A small audio captioner, trained from scratch: decoder norm layernorm.
Rows from block 5 of the audio encoder of a small audio captioner, named by matrix and row number. Rows with one number within an expert belong to one neuron, the router's apart. Each number is 128 + 24 x the weight over its row's rms, rounded and kept within 0 to 255. All counts start at 0. Numbers have three digits each.
Before each expert's rows are labels from the 100 clips, of 14976, where the router gives the expert most weight on average: "lies over" is the class under the peak. Only what is clearly more common there than usual is listed. The data: synthesized solo parts of chorales (CocoChorales). In brackets: how many of the 100.
# router: router (encoder.blocks.5.mlp.router.weight, 8x160, trained with AdamW), inputs 0-159
# up: expert up (encoder.blocks.5.mlp.up, 8x32x160), inputs 0-159
# down: expert down (encoder.blocks.5.mlp.down, 8x160x32, transposed), outputs 0-159

# expert 5
lies over: C#5 (42)
router.5:115106101144121148150161157111109123151094135098158154141102154126124141160123155105117198109129158157162114162137120144114105135150148107109134099125134133116176112111130131124103071159129114071124102128155118177115142176106120117122101133103162140103157116153146120151106119137141097143138128139138155170109114096120140094111128132126108097133128142145159103089140104139111142157126128184147080141128161181155155139120105118086115176114179121108138129166119152153109146156084129
up.0:197126120145163165144125102156136135132124123127187130110146077149125140102124159140103104098085114151156136105124127143134123145123162131092110129069129142119166131135106150194151165092163129125152130111150151097154112095115138157147128135075151121103086128168101104115143151135118142088114110124109123148107080141139126159124140149126120131105089094142124142154147128107143147102130127109094162113146106145104139079148125130131096147092101122177124089149129146150108124158128165
down.0:103158142173120119180121131145096136163175130076129151160129163114134119174153112096153152121109157130104181144138146139099126065120133141150103135157129106148123126138108140158126123140055144113156134108112130122148136112127126150139156119096108125157144184130178116170151124098138128088125141132161150096136123124159107116120113099121149142106103098149128096147077144160132105169146126107140153125135141137100155181155139146136181146140104103099115139132144131121130144159098125
up.1:132155137096105191116136138124126114157102136104138106109131147095169140138116124114147139112142138092130122140148121134151122109125168105175111093137144059151127181114143132113106113171142145160158148137118113127117098122105137160170129133087148116137142107149106118167126120135136113139188090158145191113154205119109164137125145196123143136099136118119122103153112131142147104096121154144137128108152129146110148124161085102094130105134096136109163147175132119134134114134127143
down.1:117147106099126136165149115123116154135151164124122126140123109161104137141168161107115119138112127092100104147102118118132106097170131117142104101166160153089120111125118145102123116146131149104082169097131122132112149138121143108142085136168097116118112118120142104080098165124129107184120119104130148136117122106121175100127170118125111150167101110098098135091096097092119149165127102129108129152145136131140084108076144100082164109123164153131138166125134116125106191183136152
up.2:131103117153134142111136154101083113121069133131136151140150116134115099136096113131153149143087156124113146138121093116137095110156116108096154105072109136115176149126151128102142115151144154164154124104107129099135109110107117117113149122157123122126123114128135134135116141179108090158137103110112152146129108130069177149138130113146107065139089159128122132125096106086115161161172115168104124145107110175134129104127127149176096140161177092118143120148122153158102178136166126
down.2:133163113121108154116151144124117157151120146169109109157116158135148115164155143124123143191139160140067118140132114103120156125100100140091152122201163148132087126091127107159070137093131122125104127089176127138110129135163119131120123128141130092161114133167125146116136146145130112090171105113103126150120113111128118091116146171125087125086158120098144167153135108158099133142121105168127107157142163179098115120112122169138159141114115114121105130118089134154112108107105137
up.3:124140126106135133129172143091120154121126125147112138091158127127110117127100190100152148113127154114131137104150151176092159139112138120140094122076143140137153094096116139118107099109160122119156138159121098152107109155131142072160161140105142142130166138108131153136094102113149146085140105155137129095101139133122117155146137107136132140093101116147072183089155170107116128143101060162114144130152132137159113159149171122139166155111172123112116153154113127129107172126141108
down.3:110156121148095106071139146114109117103120154134118142111117145124132164108126181107110126176188134121143141111092148129102078124134148086094145111123150120138179133159079135157140124166120129096150154139152136117146134144109143119156151064153162096148135142116139169149159149168125117116119137136125147145128126118106154068157101105101128160117112141099142133080091098128125134086137145131163125117127164084114096132132112080147146140125119125110128094139121127082133156150140098
up.4:128125168111127136165125138114125144150124094138140131139156101156138158125107126178151099128158099125107152122134136142150103166112192128104101094155120187163090107131081090157136108174165133149120142104152125139115112189162150140132169119157143146141110138110145142127169158113143142114133080145133149125146118121119142125124139121129108090113145098121126120145153130133131130162135122114095160138134148139193118130141102127154101148117104120155097074124190166127148090131125082
down.4:150135088124093122146131133093136140142102096101154088153119079117135095129074118098114103135082124179151115151104101164131145111117144100155120154148095158139145131149126114181144154157120165126141117138133146125101160110156148126131135081086185122136109121116093120140153164106140146143163115122120163101166141112121166122113129162083134115129146084130143077126145166138132136162089123131135102091139158101100135117112141110127088130160142143091109116138150125150149084102146132

# expert 0
lies over: C#4 (52)
router.0:113143081090140153147102141101110107091130148145147109168110104154075150136129129150148133124154152141104066153124088150142138108146154154134110083113149105158086107131180116084144167112142112081151127136140165118098166112099144136084114114107125143131131106115119122115154161112150129127157167133140095136106163129103131123113084159121139103118169121127109135165104125141127171137126146094194133151096113130127130150100134088113147161124130107130122088112137121120117090100096104
up.0:113142060112114160106182143118134101146162115127115141153108107125115090143123137144148139135156128120112129127125155122130138114155150139096118112132127189135139144140123112130147145101105135141142119123161144125152139105129136128137149138168120198144182167105120178150121117111139144145112163085114179124093165119149114138110121132108140146137137129155125160158144072097150112151186179102134095123174140120093137152172117108074158130152125148158125134130139106153151161131149100
down.0:142117138085125130096120168088089104137152141139083094131102119095123151133154111153129091082102077159133127074144151145128110134090083147135111092120081129134132160147165095149134118131073128144119147109134141121153122148135110145133163131081100090138181137169142129145143151094159127134129131110112127147087122143128087124091112150138101166125137181107156130140121141138129135118117157112149135110123119146102149092109133143158154139154103109104084092103097118164134136120170113
up.1:137117164128102121161104080118126140124106110128125165111130187122113136096153123107139084152144126113082092147108137106149137123083117155138114134111167146131112084153106119160151112166110169157111195150123117130119145091152134127106169124138159079118145142104145140084120139170140083111120128147133082120116131133124114159117164112103119067105138128128132122118116143130108148099105137112094137138112137089116144162137153112132136109158132108146140147160080104128069114174098131
down.1:119141132149113112144097108113123127092090104125125078137153130155209090096094106117115152114127120145148109139090117134093149060144140123111102170133123151151108094145127141144145121168121114144111109132073131120124166098125135140092132181143139132129082150093113105120096138158107145161080140125115088147120118146123117131137080108147111120141115111129112111170133122113110137092103111155133127141121078090161133128154146127075147131134113185127137121129142110157101115115161155
up.2:173110140151125138118185179130147135133134142103137107078135111117151107107091118178148114122100139124090126168140105091142124145133126149147158140121109179113141126144163123104148143198160107092145116153130109163135111136116111096163116157119137110139138151081122127116122099132112120149143151143126128106134115140143146150110124164126164129097128123124092115135132091138108089131161119144134122173111105093130107166191145124156201143112137114101152161103151117082127090129146109
down.2:152138156127120171084114124088148110116137156190125158123126147131142131161127151151131142086141128190155130132176117144110161137118142100158118113126163159173137134155092115162194111103100097147128138128140151149138145151128098093131134152180122123123111080146129139105124141096089142096116145125152093145115132131136120110161139133116121150124127098103180111111114123077130134121146165124157139109106151165142107095135087129136076103150124126131077088099157153144129133122128135
up.3:145154139099142172154121109130138097090137131099137181175132114112127141087094143122141143134099134123139132113134140110110106121089141130112106095071151127166110120180158136121079140142133151092161167113099159117105142082165089136103094130172097095084116125112116142114140136174131130146100104116202112100153139138133112142101124101124107091106122147128159159126100097110149129182124123121133095154164110099118127143106124097113091134141124161131111108120108115117147116120105122
down.3:089115103141132113108165168140075163172158110119096102117130139123124108125121121111104156118141109125142137178111118120136127154092122091127081142138109102103153046104080142152126136145142087103120146143127140100116109138100121181151170109130117115138162107131085149138185141192161157140153102109149135161109144152092120114108123130166130119184119108130143138139128113164109129163101135145128110124087134125167119133110127123113160109132142134118109112144140139135128125097167095
up.4:142111102074136070145101149163157125105136092164136136157123168134119132134129119116138106089188130135078126124095125133121130094182149112129174156119113143140134139154138131144108129121137120151161154128111142130120114140126139129133106111132148137126101174097115123111137131133176142111114152110091105122154140116140094164120133114164143084128203114110084105086136159133126143118096170120132136134134146095126135085148104127145147085149085150137155068128100140151144164151161122
down.4:146115122156117079127081128124127141139150120140142141124126140084101128145107127109108153144132132108143099146160142110081141148165115119144068188159121125132161194178152077157117124112163130171106111113155169114126136153155111118118132166109129109115117144128128150103143131120122081167123137084078130118131177147133128105103109116112124102137160131147134133137116139129178139161129119152104109169146115146126185141159152101165134148126106145164122160148112119144098135127091106

# expert 4
lies over: B4 (34); A#4 (27)
router.4:129108150153116104090154120107144125114139140116146163130099141113136111116138109108100086108169071147114154150097109114148119133120107127088136147115115118144137171134163114103137134137118131169158095119165117142126151099150136129188115083167089167128092159132140108116129092119128091111160123143101150148158126143088105082141141124143101137123111136115193066116135134123129116135131174145148114072162125095124123105108131138088142086107155099110132126172128131117183107117119124
up.0:118120141093127113138143139092113114121130143107108149124151200171148111153145146139118114114169115092130108108120105112122115117150143151154134151157116149091102127152109158137165102111142142134145109110125142125132142096130114102124133138094172145156150100194137152146163139164095117149137120101115163119113169133157133147166129125160181113121150115134145075165082112155127196159116121184125093136156116117143094150123160163148090129154114126102111111104121094145117123147159115
down.0:153098160155102138172129152102162171154139102123140105118136155148125126150126089128134134162132158158150121181166142101121117106130151110134130130108111142170120116122117135119154132122176145156098133109155110161148134192116177154114099123131138137084100154123086177129108147147109090168089136141119110168074104115115126099118126139109077134157155123128077171120155141097105131136129118153144132132126152123118130158144153123163152070141139153116137118159094123100110128109147148
up.1:120139163121117081132145115110066147126112177139144143142094135136074141182111132138141096084138136110131105131098112147128129143168117100153141101133101117119096170142126126108110114165151153110104097135091102064139126148106115099152140124148122139123136172129171162079114091102083134141155158137132111140128113116112140081123111123142104101128128110136087089100142136123136113142127096127177166128133136116119130137158141164105082132099148099128145117153105149186114137127101160
down.1:115164170108122138087156154163154122134150129112126119092149104143125126106085139151126189142109137134117088129114138100145162110139138150095081122102163096115119113111116142080100124122108107103144077124111119107138123111158123082135141123178087145120125162117154128139123113143144122125105145112121080139146151120128085132109110148108106153121129077096133148120110164141126137149143129160090115153082186119113143142132138095106104109164195127131151112154093161090154139115105111
up.2:111100153121133129162119131091106122125092088114106153135107111133122126100100080127111145132124125138084075118108161106158138147143115116102144155120092108138137137085164109144120124102132117134155125110096106123146123115122120113099085103113127131197122098127165125082128096100074106138165106144138138141150113159137096127115162166170135117076149059087123121121122154116139117104139050147160135086128142130117121140147129111152121147099114110142124107136144121094143120113172113
down.2:102111137123090125137110096112105130102146111195127133140117149133068106129144158096128138135115132129169146140128121121107128130123111134148133118165124171168111100114097124112126129185129150125132107103147127153121158134125145127182216107143116112072127156154165113154122106143127145129133132124153120127153114100137092140137094127080097104116113145145157155131116167159100133121149126105151157104124154125162165134110136145194146123150153127089177119163173158153138131122133138
up.3:121139148113083115106117130165114129126144100111082136096128116113121135162105132108130148102111086133122144109111090088126152112168112132132135123076110097132113109141074097137140125092166119129087118121139125084132122108113127121142097146135108132111108115140138139115114100143109153132132144089087146106109150142106105132090129148158156133106088117129090150141130097136145098179120168090161137078124118149194108123112170143133123068149127147112132135078089068133153094131112124
down.3:112152128136123142130121129137131127137131083119095128103125101155138170160116120142152129091082137149144139156112112146124115108156098111144116106132149102093097143151175105117133107129145087139145154110098129123111091121144131110131165135125124158142175139117114112169186141101171132106148123110083133174152119147123122052145112085119136079131138117125158086129150131096135095106097124165152086123177139138113153123123115110142130146163131108110123150096113126094062114099166156
up.4:133126113100120114093149163114128110101148106168163121074156109104162136095134063140119142138101134069141113075091116123128147142119135133158148146108099141122129127168096157119180126093146157117122134142103117081109082095146123145065105127106127145109083137115127145104119149155159132171129164121105111140124089145100116141124109136135137177130159124151110151147096145104168091118132168118125130100137134130124119117137173147116103136110119124122104094090083138093124142124121142
down.4:152127094156108114107121097084174112133138096095162149144159088161141136129124111119128099121109109151094137134100126089154128161118118152112104123113133137145153147141146108147121130087143136113105114108132110097137173164132170164090149102158154105171127123112143161107111155069115144106091098124127138141148106161136096123155071137106165130098141102159108127172146127120137113114097142135146137104178124086101163153126124141142106107138161138082150077119116163124122089120139151

# expert 7
lies over: A4 (77)
router.7:149119122115098092089110137146155172102144093122086105120142116139138105111077155189097113155084122112125136055121139119118100152103132122151102127111097133095096136129107135142158134119112137099151130117094128084154134115116134141093121118144114110120127100133133167117130108158108191136103094093118105125098095127143146155122133136162178123151120105135092150113132134138165114119123086081133133133133139133110143105150133128193113114099116154158117105081107094151128145109170150
up.0:167158115136102109153112156133152170156151139160137168141113122163122115150125146161124104165124140138140137147142126103094143123092103161118151142106153130139103149176112076126109152162092165128112099109099163148144146145132076117132146180138184112118129142116110135134113140159105141065138111159166093119187089178153088149112116126125127168105114128121132096147131110138158130124110108092162131159125130149148123118172120102110157104139142138154137143098164130117118144120096127
down.0:089171099148164126182132128130139099155093102146121096141165156141156131126147112131104117142145141161144117147097128084088131137099132107143137127124148169149135102124127147161170090090108105118086174122170132108092120105140129122130091125106131118125158085108127127118125098115147114116140099138125131194124137146109099112143116140147206082151139121140152104104144116111140111078127138154105122091107155147120130122116139118132069188141134139161154101168127128133133119141149143
up.1:169095145129082155143088110141159142125155167121142095149114152130159116122113091148142154143140130159099143103115148136102132113104133117156104137107079146108088128128146124122142113137152119127154097125141114150117140133158122098066127114092135123093174138100149131129136111135114145074130151071105136163154075121123141119077139103060163087110126159133094127134134142129116165158122100105098137161137111125108142136141117109116104149106139124121156105104071127100080117139156147
down.1:149083107121163147097109135130134126134094156111148137135167115127104133153162145132135131174173132108129134111113117171151131115093133126153102084133152083101113132151113112168122135107161111139095111077107097127107171161171111168104137143145138124126149137127118122118113120136112111104103151103176131113064119126151111136122164095136087173133131123094151106123102118127139099130162150134084135110113157118133106078152115136161137157113175169144098108140160149084119123153111086
up.2:132145178151159125116162128105135129159174126125119096148094108150161115120101122153163159148084144140130143088132133122112150125112166117129136128126135135141101125076153118119130142114107095121158158107168130146107133107146157144125100153117101153126145134133135108117142087148102139104182127119121186144105102145123127166127148130132125123106116135104175097148168166131137176136168141108089139079115139152142121122111110160098113140133112137099106149099118135157220133089136173
down.2:146103117114128125110097135063146149100115138145128120126125085163144125104143129158116153172146131176139160124158119149154134165138120130149121176118114096175157170081159130123131137141144151115068151124176136121116113139126132119126125145116117169135088112158154128158127111136169111125173148174145147163139102110157134093146076087105141157113090139123144113102175157131143147102188136154126140127112119119079120144134128082111142124137126138148126146079118119143147103148126127
up.3:122163125090182176108153117100133100124151120128108121143146127121132114117150105173088143119137110122145123178120170097139112100095162144090118140119095144116132137094177112106116084125144141110096145132124137118116141137129117170157152143095140088132186118125114120104161139131143121118105140122150167195137144085129140143151084140137122135099158129115118115137134132163102150146133118154153178135112128130118154102148133127147102110171158132078162073092137145148179101133132116
down.3:134106146099087135129120136161102149149088107125115113139109117134121154140114119156101156136129130150065130130141118143088124108128136143110137111146134134118110102127163145117144124119125167111123119125078176114141126097143093151118126118141135141144084167104125136163158157077160137157073144132174124103130142116141123125146087134111081147084125093163125158138100169157151088092097160110128090116131150108157154168139131115098170145169128115161130156141102148149151107144191119
up.4:122158129115134130108168143105114153118134136142128171168127106102115146138121128117138134147103130115117143144151131129167162147135111101050122127099116133105133109068144141101157133136168118148138156160084136159081130112127124118123178120139098090182105091167106123112107161128096114154134137099137137131155123140091142116105133150125132107134110108105100148093125194128111136113154088127098168125093133143155151152115098156090163177106118100098138146103168107105097150128140129
down.4:176135099123145147089110159101108152092132076111140159097160135097123138138067109149159159101105122145131100159135105126123130126098144095167148174138142141126153135119079134072154121115145143096130075103148103121144135119135130107114107104120164150114150146092116119154139145133120129157149148144108142158105119090169163116123167152098139132126088127140140115162128116121129145108119137141093080145157119128178114126129121158107118117148139160181089156169092146148127104131121100

# expert 2
lies over: silence (57)
router.2:135154146122104147181108137159149111133161125108126119109142140136151093076132164112169093125109121137143125141132147109139157144131139168127126148152114122095148105108114159142083170115121130117118137107124120148110134115147100128112138166179194146079119123103140150086101107123138102140138098126140143091160151142146162136119123133121120102166153185149084124134156101150172094115129129165100165132087104134093116115142137128132094140144079148160094141096134151153123151100097085
up.0:137116128088171163098122084163135084129128099123142159106180124094103128134123127155150157138143138111119131170096114126150150103099150113137122108152110131131148110164168118085104141101132139098113124094122123153156148147117134133156139045168116103099136154147114088123146114133145124105148080150137140112085092117089140136139153147112129081146165156146109123109162102167121169104162131103154090125169141140118105105141138129107134140138099137137126111143136139127159075127160110
down.0:060121101114120079138121124141125147142117100121129096157134110084173121111100068124131117095150114156150087149133132147097102120116111152127137124120088125129145156134100115147114143141122121116138112138149174108089124122079093086104066131132158131127157164100117101137135136108125165118149117145114158176116117148105136071087143093152099110128097111100136128124084167148152117145155110130073101140098120147172138139139120120143113142160135113111157166113153118111091129123115127
up.1:132142149103127107099147172148121134120131107124131149110128146102174126169105107087121160069128116110163183184106157109100139135116134124134153149192153139131132125074088135124110131126120115121125086129133121143131139170139111118135169119051150148102126097145114105123140108132169132116153112130106143125133117147068145145130104133102104127083129127122130143085146141102134131162149095137161120106093127147138132127164118098141135080147128137125147172077130117149172142145113131
down.1:116140134106152148104118130138151098120201159124126121121182176127146132110159095143127115119131136119083083070157128128116151127110116177143146111080166128126147111112141105123106155117114161079066143119109109111154133100102175133112114126132084106117138175156145131131147124126115100128132179119085092112109126175143092163099145133139142138119142152117132122179144155137111117144116152101110151120126099088110114145129138148147104111100133104163111093167116135110133117116104139
up.2:087157143152127125118096163153130096098170142080093139144126142130118121147155120108128081142131126086102172156132121114153150138104138133108094124110122126124143135107117102167154130162075105158137119110114109146119154091097117173119112105130130145146166121164108150140108114128104121095152097136161139103157125148124088110122101131165100114131178135158149098102113124123090127188118125130125121162169140136112139132109090126108145135129149165131132148120142206064122100146151126
down.2:117131186139123134120127107148085116148152131104117155141124122101119094083111104102105093088181128155155115104134132127167141107144103117141168108132113154084111160089150148159151126106147122176123184122146145148086120105134085091119150125149140091134180139148111135103139124099121139113104140118105100137081136135126139134122123151098162124110135115077126173087077138130110088102142126154112112120151151097145139142160125097146109131172133154155104121154124095141092147107128135
up.3:130169104179075126140106156127134125125157134145150108121119158125135110129124133107110142134134120135074148149172130160148127154121104170107118144125158139120129100139116104125118123139164132127159096122131107137105113124133122095133120147157138160109126132123132114124125142124097116201107130147184133155137121122172075141117074126107087096180138128113145114084098074178099094134146159171117138119149126128082120105092113132152111176109141119124134122159101170112113093096099151
down.3:103127171112119153183161088128124173134121146124132120110146108064105090130152131153166131095141181107181107120138153112121147133160154125171200127142133125145138139131105141128125135098127090146109127117133146098121160174115086125126121164142108107120105089125108124140133119145160112117133109112136149148116066122134137110140138127079149146142131148158127117118141114148105150091154117120097162126139154105115117105129117141161162115164114153155128107166178115142145174127080109
up.4:147142110087122138094111196112105134158136130136114144125149084140104123103156162131138110114145127107075145140114135138141162102120148137178104096120110110127119170159163136094082099101170178143119148103135158107146116123135119133109164152099147151142141188144114128118165162107094151129101136121166142104122166114160111152130154164148145121101105111135132136160098124155145165112130144157091133111122149119134142105140137125174090119142182102127098095125132163136146161114156111
down.4:111109133186145121168134096122126113155114087149122143134119147113170112143104092161084117144138113128141118107114121138104131146140108119096109129153134112162144124131096112151175141129125173122106128170186124157171116142163168141159115144167106108106164110103138169140130108119154136166107138164113118113128138129144163077141149129192119133149145125137151145108127111157106100135056132156117118163098126154112108113115109132075136138129104164113143107135110089129096140089147154

# expert 3
lies over: G#4 (43); G#5 (32)
router.3:130100130134152130125132177142124149134100156153145142124148114151108147132144129154134132132102157151189161122115122119152102118118162071078113144142123117116146121117128124175113135129134132141120155102100182131133102157133132122103159078105161114118149149159075120100155129145123119109112182117156097107128133109140097190152147087100123126094192101132101128118100150127089105097080093126072120171141121126142114143120097131144103156137122150154126137134095145103117112128118164
up.0:117132141146144122141175057126107166163151150135111153082089172197109096122103128146100123110127138141155148111158160145124096102127088115101148123125137128168110131107122108093096090163110115140131150099119129095134133153098126085112126151130123175137163115105161151117106115106120118145109142119131120162142142124111127122114155120124134106163152129108145081128122109151098136150138129165101169121120112078162121134173105107137099087136149147134101083088119125117104100139122084
down.0:101171105092123172152094162142089127118092160113123100161138131148114190128136108103080153081135142140141132130123129125127123103111097121112141179160126092139152138104131124125145152112154102088143138132161150117156122136090162160113147110156110105129112161134116075147147128123117158155138113124143094120178120129072122097117111118121128133163117147163141138135124110111140121123157111103154118119126131073140106138107111112121140148089080160110046166127107124126119137103161131
up.1:127130160130127097128124136127128130116098156133123125114127126110099114118124119105140135092148177154146142147122126097106114169108123118134141139134136127114160157093125087135113172152128110118130139100114120102113123162144138084193151122169103133167134110132172179094104107105112124135121123152111137182111131114128179117164138151140131163104099139110115137079111141163116159112129089129182110163112108111144140125128104080115096074078125130153117119184155141136163142110072097
down.1:107094111146164134174128140092139118138090130155118109116105114121135137111104146142149112118125103149132154080139114158114119159161152090167158163104106135126161141121134129155159126134153113062133163166112110102116113120135156142108109142133141111129142090140113141111162077123117119158085111121082115092118103124128139134120137083083121149093108123120076153121092113126151134097081109060130119142146099146163121125168153129117162115166116087128100145103090118160152122130146140
up.2:160098182143156099138114129109104134144119114109129124113152109128149153121115136156126117124145139134152147140121133110141126109151127105099133132122129147125113120133112157177114146178110106137138108099143138194090146127168124129155112119168106095096095137125156074119135123083092085111155102139091112126144156111129165135141125111127088158171156134093143060089168132152102130118125131143162135171134110185136129178164148097124144176130128154104118114118125104090139103148111140
down.2:128109127158129159167124094103116118144136140126107102173109108125121144145167099139145181119178109119102117132144157118109134082100147157103172102113112092111137123148139125116181088161100142131112107144119107095167121118138146108113123108116124138210086117155102113097139123128137193139156128140148110109159120159130147116168151170071161123131122103146133130145123103094143107148126135123118101133137115108157115121101157145113167114110116117189140137155100109102119120096121116
up.3:099147159134128086129104108135150122113151130090146159144121148127109087122136107150162127105134126130157119135135152171112121141119108145125152129141191142109102140120124138123113117141138130122179125120114150123143120135113156124150148168124175131120078117158145129140113097118071163128146168101117133146153109148180152090104129094145127154159163124093098151109120111144135148099107092167186137136172121086129107147142130096142142111126129131137135079100127140062132140075178092
down.3:074143061152135139132133158121128097120122124132140139107116134095169176134103152118137143109128125125110103138160117101126156134127076121152093131148062108143091190147131086090155127141119134116118118148172144109146161161113162148158078145141121148131160160135102140160102150147160101128117142147164110122149130124124102152132157119139190131097117123129129096104072142096133113111141091109150141165118138098144133140103142117136144118116082087136106134140093102147135147109127138
up.4:097108131144137147159102109104138076115130147128107122112135137079118143129150109112087078178086150142118110102140155178163149156135136154119132132129112152112132152133073128165107140139102105133149125145155119120132135097146172138113144149120161137156107095112139138128099114127088092091113172107152163135117154085107123075149156085100154148141149084135150116134103119069112119125140114108142167136111142139130116139123171115152124174101079151145135138108134121077131110140118138
down.4:099129143105068115122140123121116150136138091097135150113126133121153108128144151141136154120147116116122142137156108087125096107123127164122157111114157160116120092138127104076153106146096112146122106142156164157092122129107151170157113139103125140134121129087146111153161137194122164130152119137075133116117092151170103123183101187154125127102084139109176148113146138104134113155107093106169115090160162123140154133123151135134115138110107149113077108137156122125142134173096145

# expert 1
lies over: A3 (34)
router.1:103158119118084141141124100147139140131065123110087096107161092126095107139146104131128098151115144086088139094137112164130148116117133147117142098114123144125112143139127085082142109123156113119129158126128097062148145137106117099143129128112111109149110132136142165151155167114097135140113108157100099100107167117140096137153119147081146157091108113113106145143149164079103099111158086144126144112121093092151146144156097128131116161108117123135152166076113136140150150149163172
up.0:160125124195123113107125104137138104123132176106091161131136103126144115112101143112154105142128138133169128150111120168108093111097141135134137123151160111129176143105127133147061113126164126153145133115163088212115158105135117108121119122098104108116115175157136127099126094094106113137145092124140129106149161158112109125131148109122120119078102094134150159109133140108143150111147192137145158102149114141138128134132123135121195121135146164099142092106120133141122080153121108
down.0:128169153097138124110117107144144132118132170128137104102147105130105133121154137093161121072143149170123092102120138098132116145111119155112120070153109090148122156098115093163167156114110123126129124120119148126111143138159100089151192106151105158083168111118112102116125070131099157125132129147132102128113124113120123096122112101117138112147099138119120116093107134094146125091117113096130161110102069153113160145112106093128110170162088155112140160129138075120150108166111114
up.1:115142108151132106160076155163158122136170150120092120136175151148120137097177118170132146152142148133152102078135079155093118137119163173149110122126097147097125133094095133117127137141122122147148109127107127131116124173084123127124127127136209161147108160120148133118119134152109135125114116107123123124125122100115113161115191082134118146113130169138183142137133112130112138100128130138164140132143129133137089139163102125142135146087083080109103104146152093151124119151149166
down.1:159154155141129097140120110164116113154137110116111131096099156138108078129192116142137150143134108157153175108119153119115151098092154109140145147140089138113145107154142115127105128084098111152161123146090079134143113148123111142087092120144179130136097151108088125150137127153144085117149126126134081138155119146131115096128087105137112134112122135147126113140137189113142134107153125165132106097116121141085127086134129101088174151103116076122100073145140141145140143138165145
up.2:114131077131129166118105145146167131122166146094127134132130119097143088149096097108110113092092122079144133060114125093123126167148101132130118118088137137095140125149089112089164099129151137117105109156106108140206113116116081136118128090098144129105120137102156134137105134129120139171108146091143099149129140104132101155152126128136128137123109135144036157166110129099117119153112136143132102146126167137149185138155134112170110118127130131135123125100138118130128142129146163
down.2:073144116164128091128167104103120100107130108145129093142120132146157133161169149155132136121157093099105125144112151137182128140146132082101173117080153099143099102149142151137144112093082134120150106134145121117201109138101122059099103168134144095107147165150111133131178126110119092158137173117119143118133128096137096094141115114157131155083113107142140149125134112125118120139099137128094110105114134120126112141135138142097119154107104168172126096145136139149154135150120126
up.3:155116146104112123121126111129133114120128166113087150113118081110124139157133082097106126099122131102130138130113124091105119119148162084127129100156118128097152156103170084157142127108155132115151092143154121115144136153161112144160087110088125128181119114194152128150154136131095145146111105140114110171124104127147116123152102159100131120119157132091153118136139088106122121180085113133112118099158126123105111103076107094105163126091120165138142160170152141117105101145134070
down.3:102103109115108119160164120150122092139127177117123105132162141155073145142117159139174122152146122123127157124155160103136097119125075102165147144120118150138171102144090106160141139123118136102145153069152130110081133122131143102123128144124106110122154129133078133139132157135140125141140137155129142149118171152144097145113128146089169084138114102155111144124134139117200111099149070093128095173112149128154160129127119152093102182152158121125132150123123161152133127137125155
up.4:132121088100131127130119161107118071123156160134125145118116171119094111161094125121106140128141137123141124133142110164099093144088123087118118118162153155097145118104119122163124160110122142105155123094127094098174130170119122081115140165066125126107129123124161114139137119117125119155177106122139117133118115088111129097144135161109154154113132128142171118190198149122127143160137110122146089137113115148137173138144110118152158135107153103093109134152158154077131147143101174
down.4:111153145164156119116133122153103104190141143148100129088160109144116147139155145141141091111119180130119123136156154121096113108179101106120105180106109163157145137123123144111150112141136120138106160168116122085122129078103136109084146144150102129132122089143158138130166129136122103134128141105149114133119183131134144126071169094103119136105144112125131164079143103139151147096105122116114118159077105122114131120090097106113155181135107117126146103163182124157122151140127142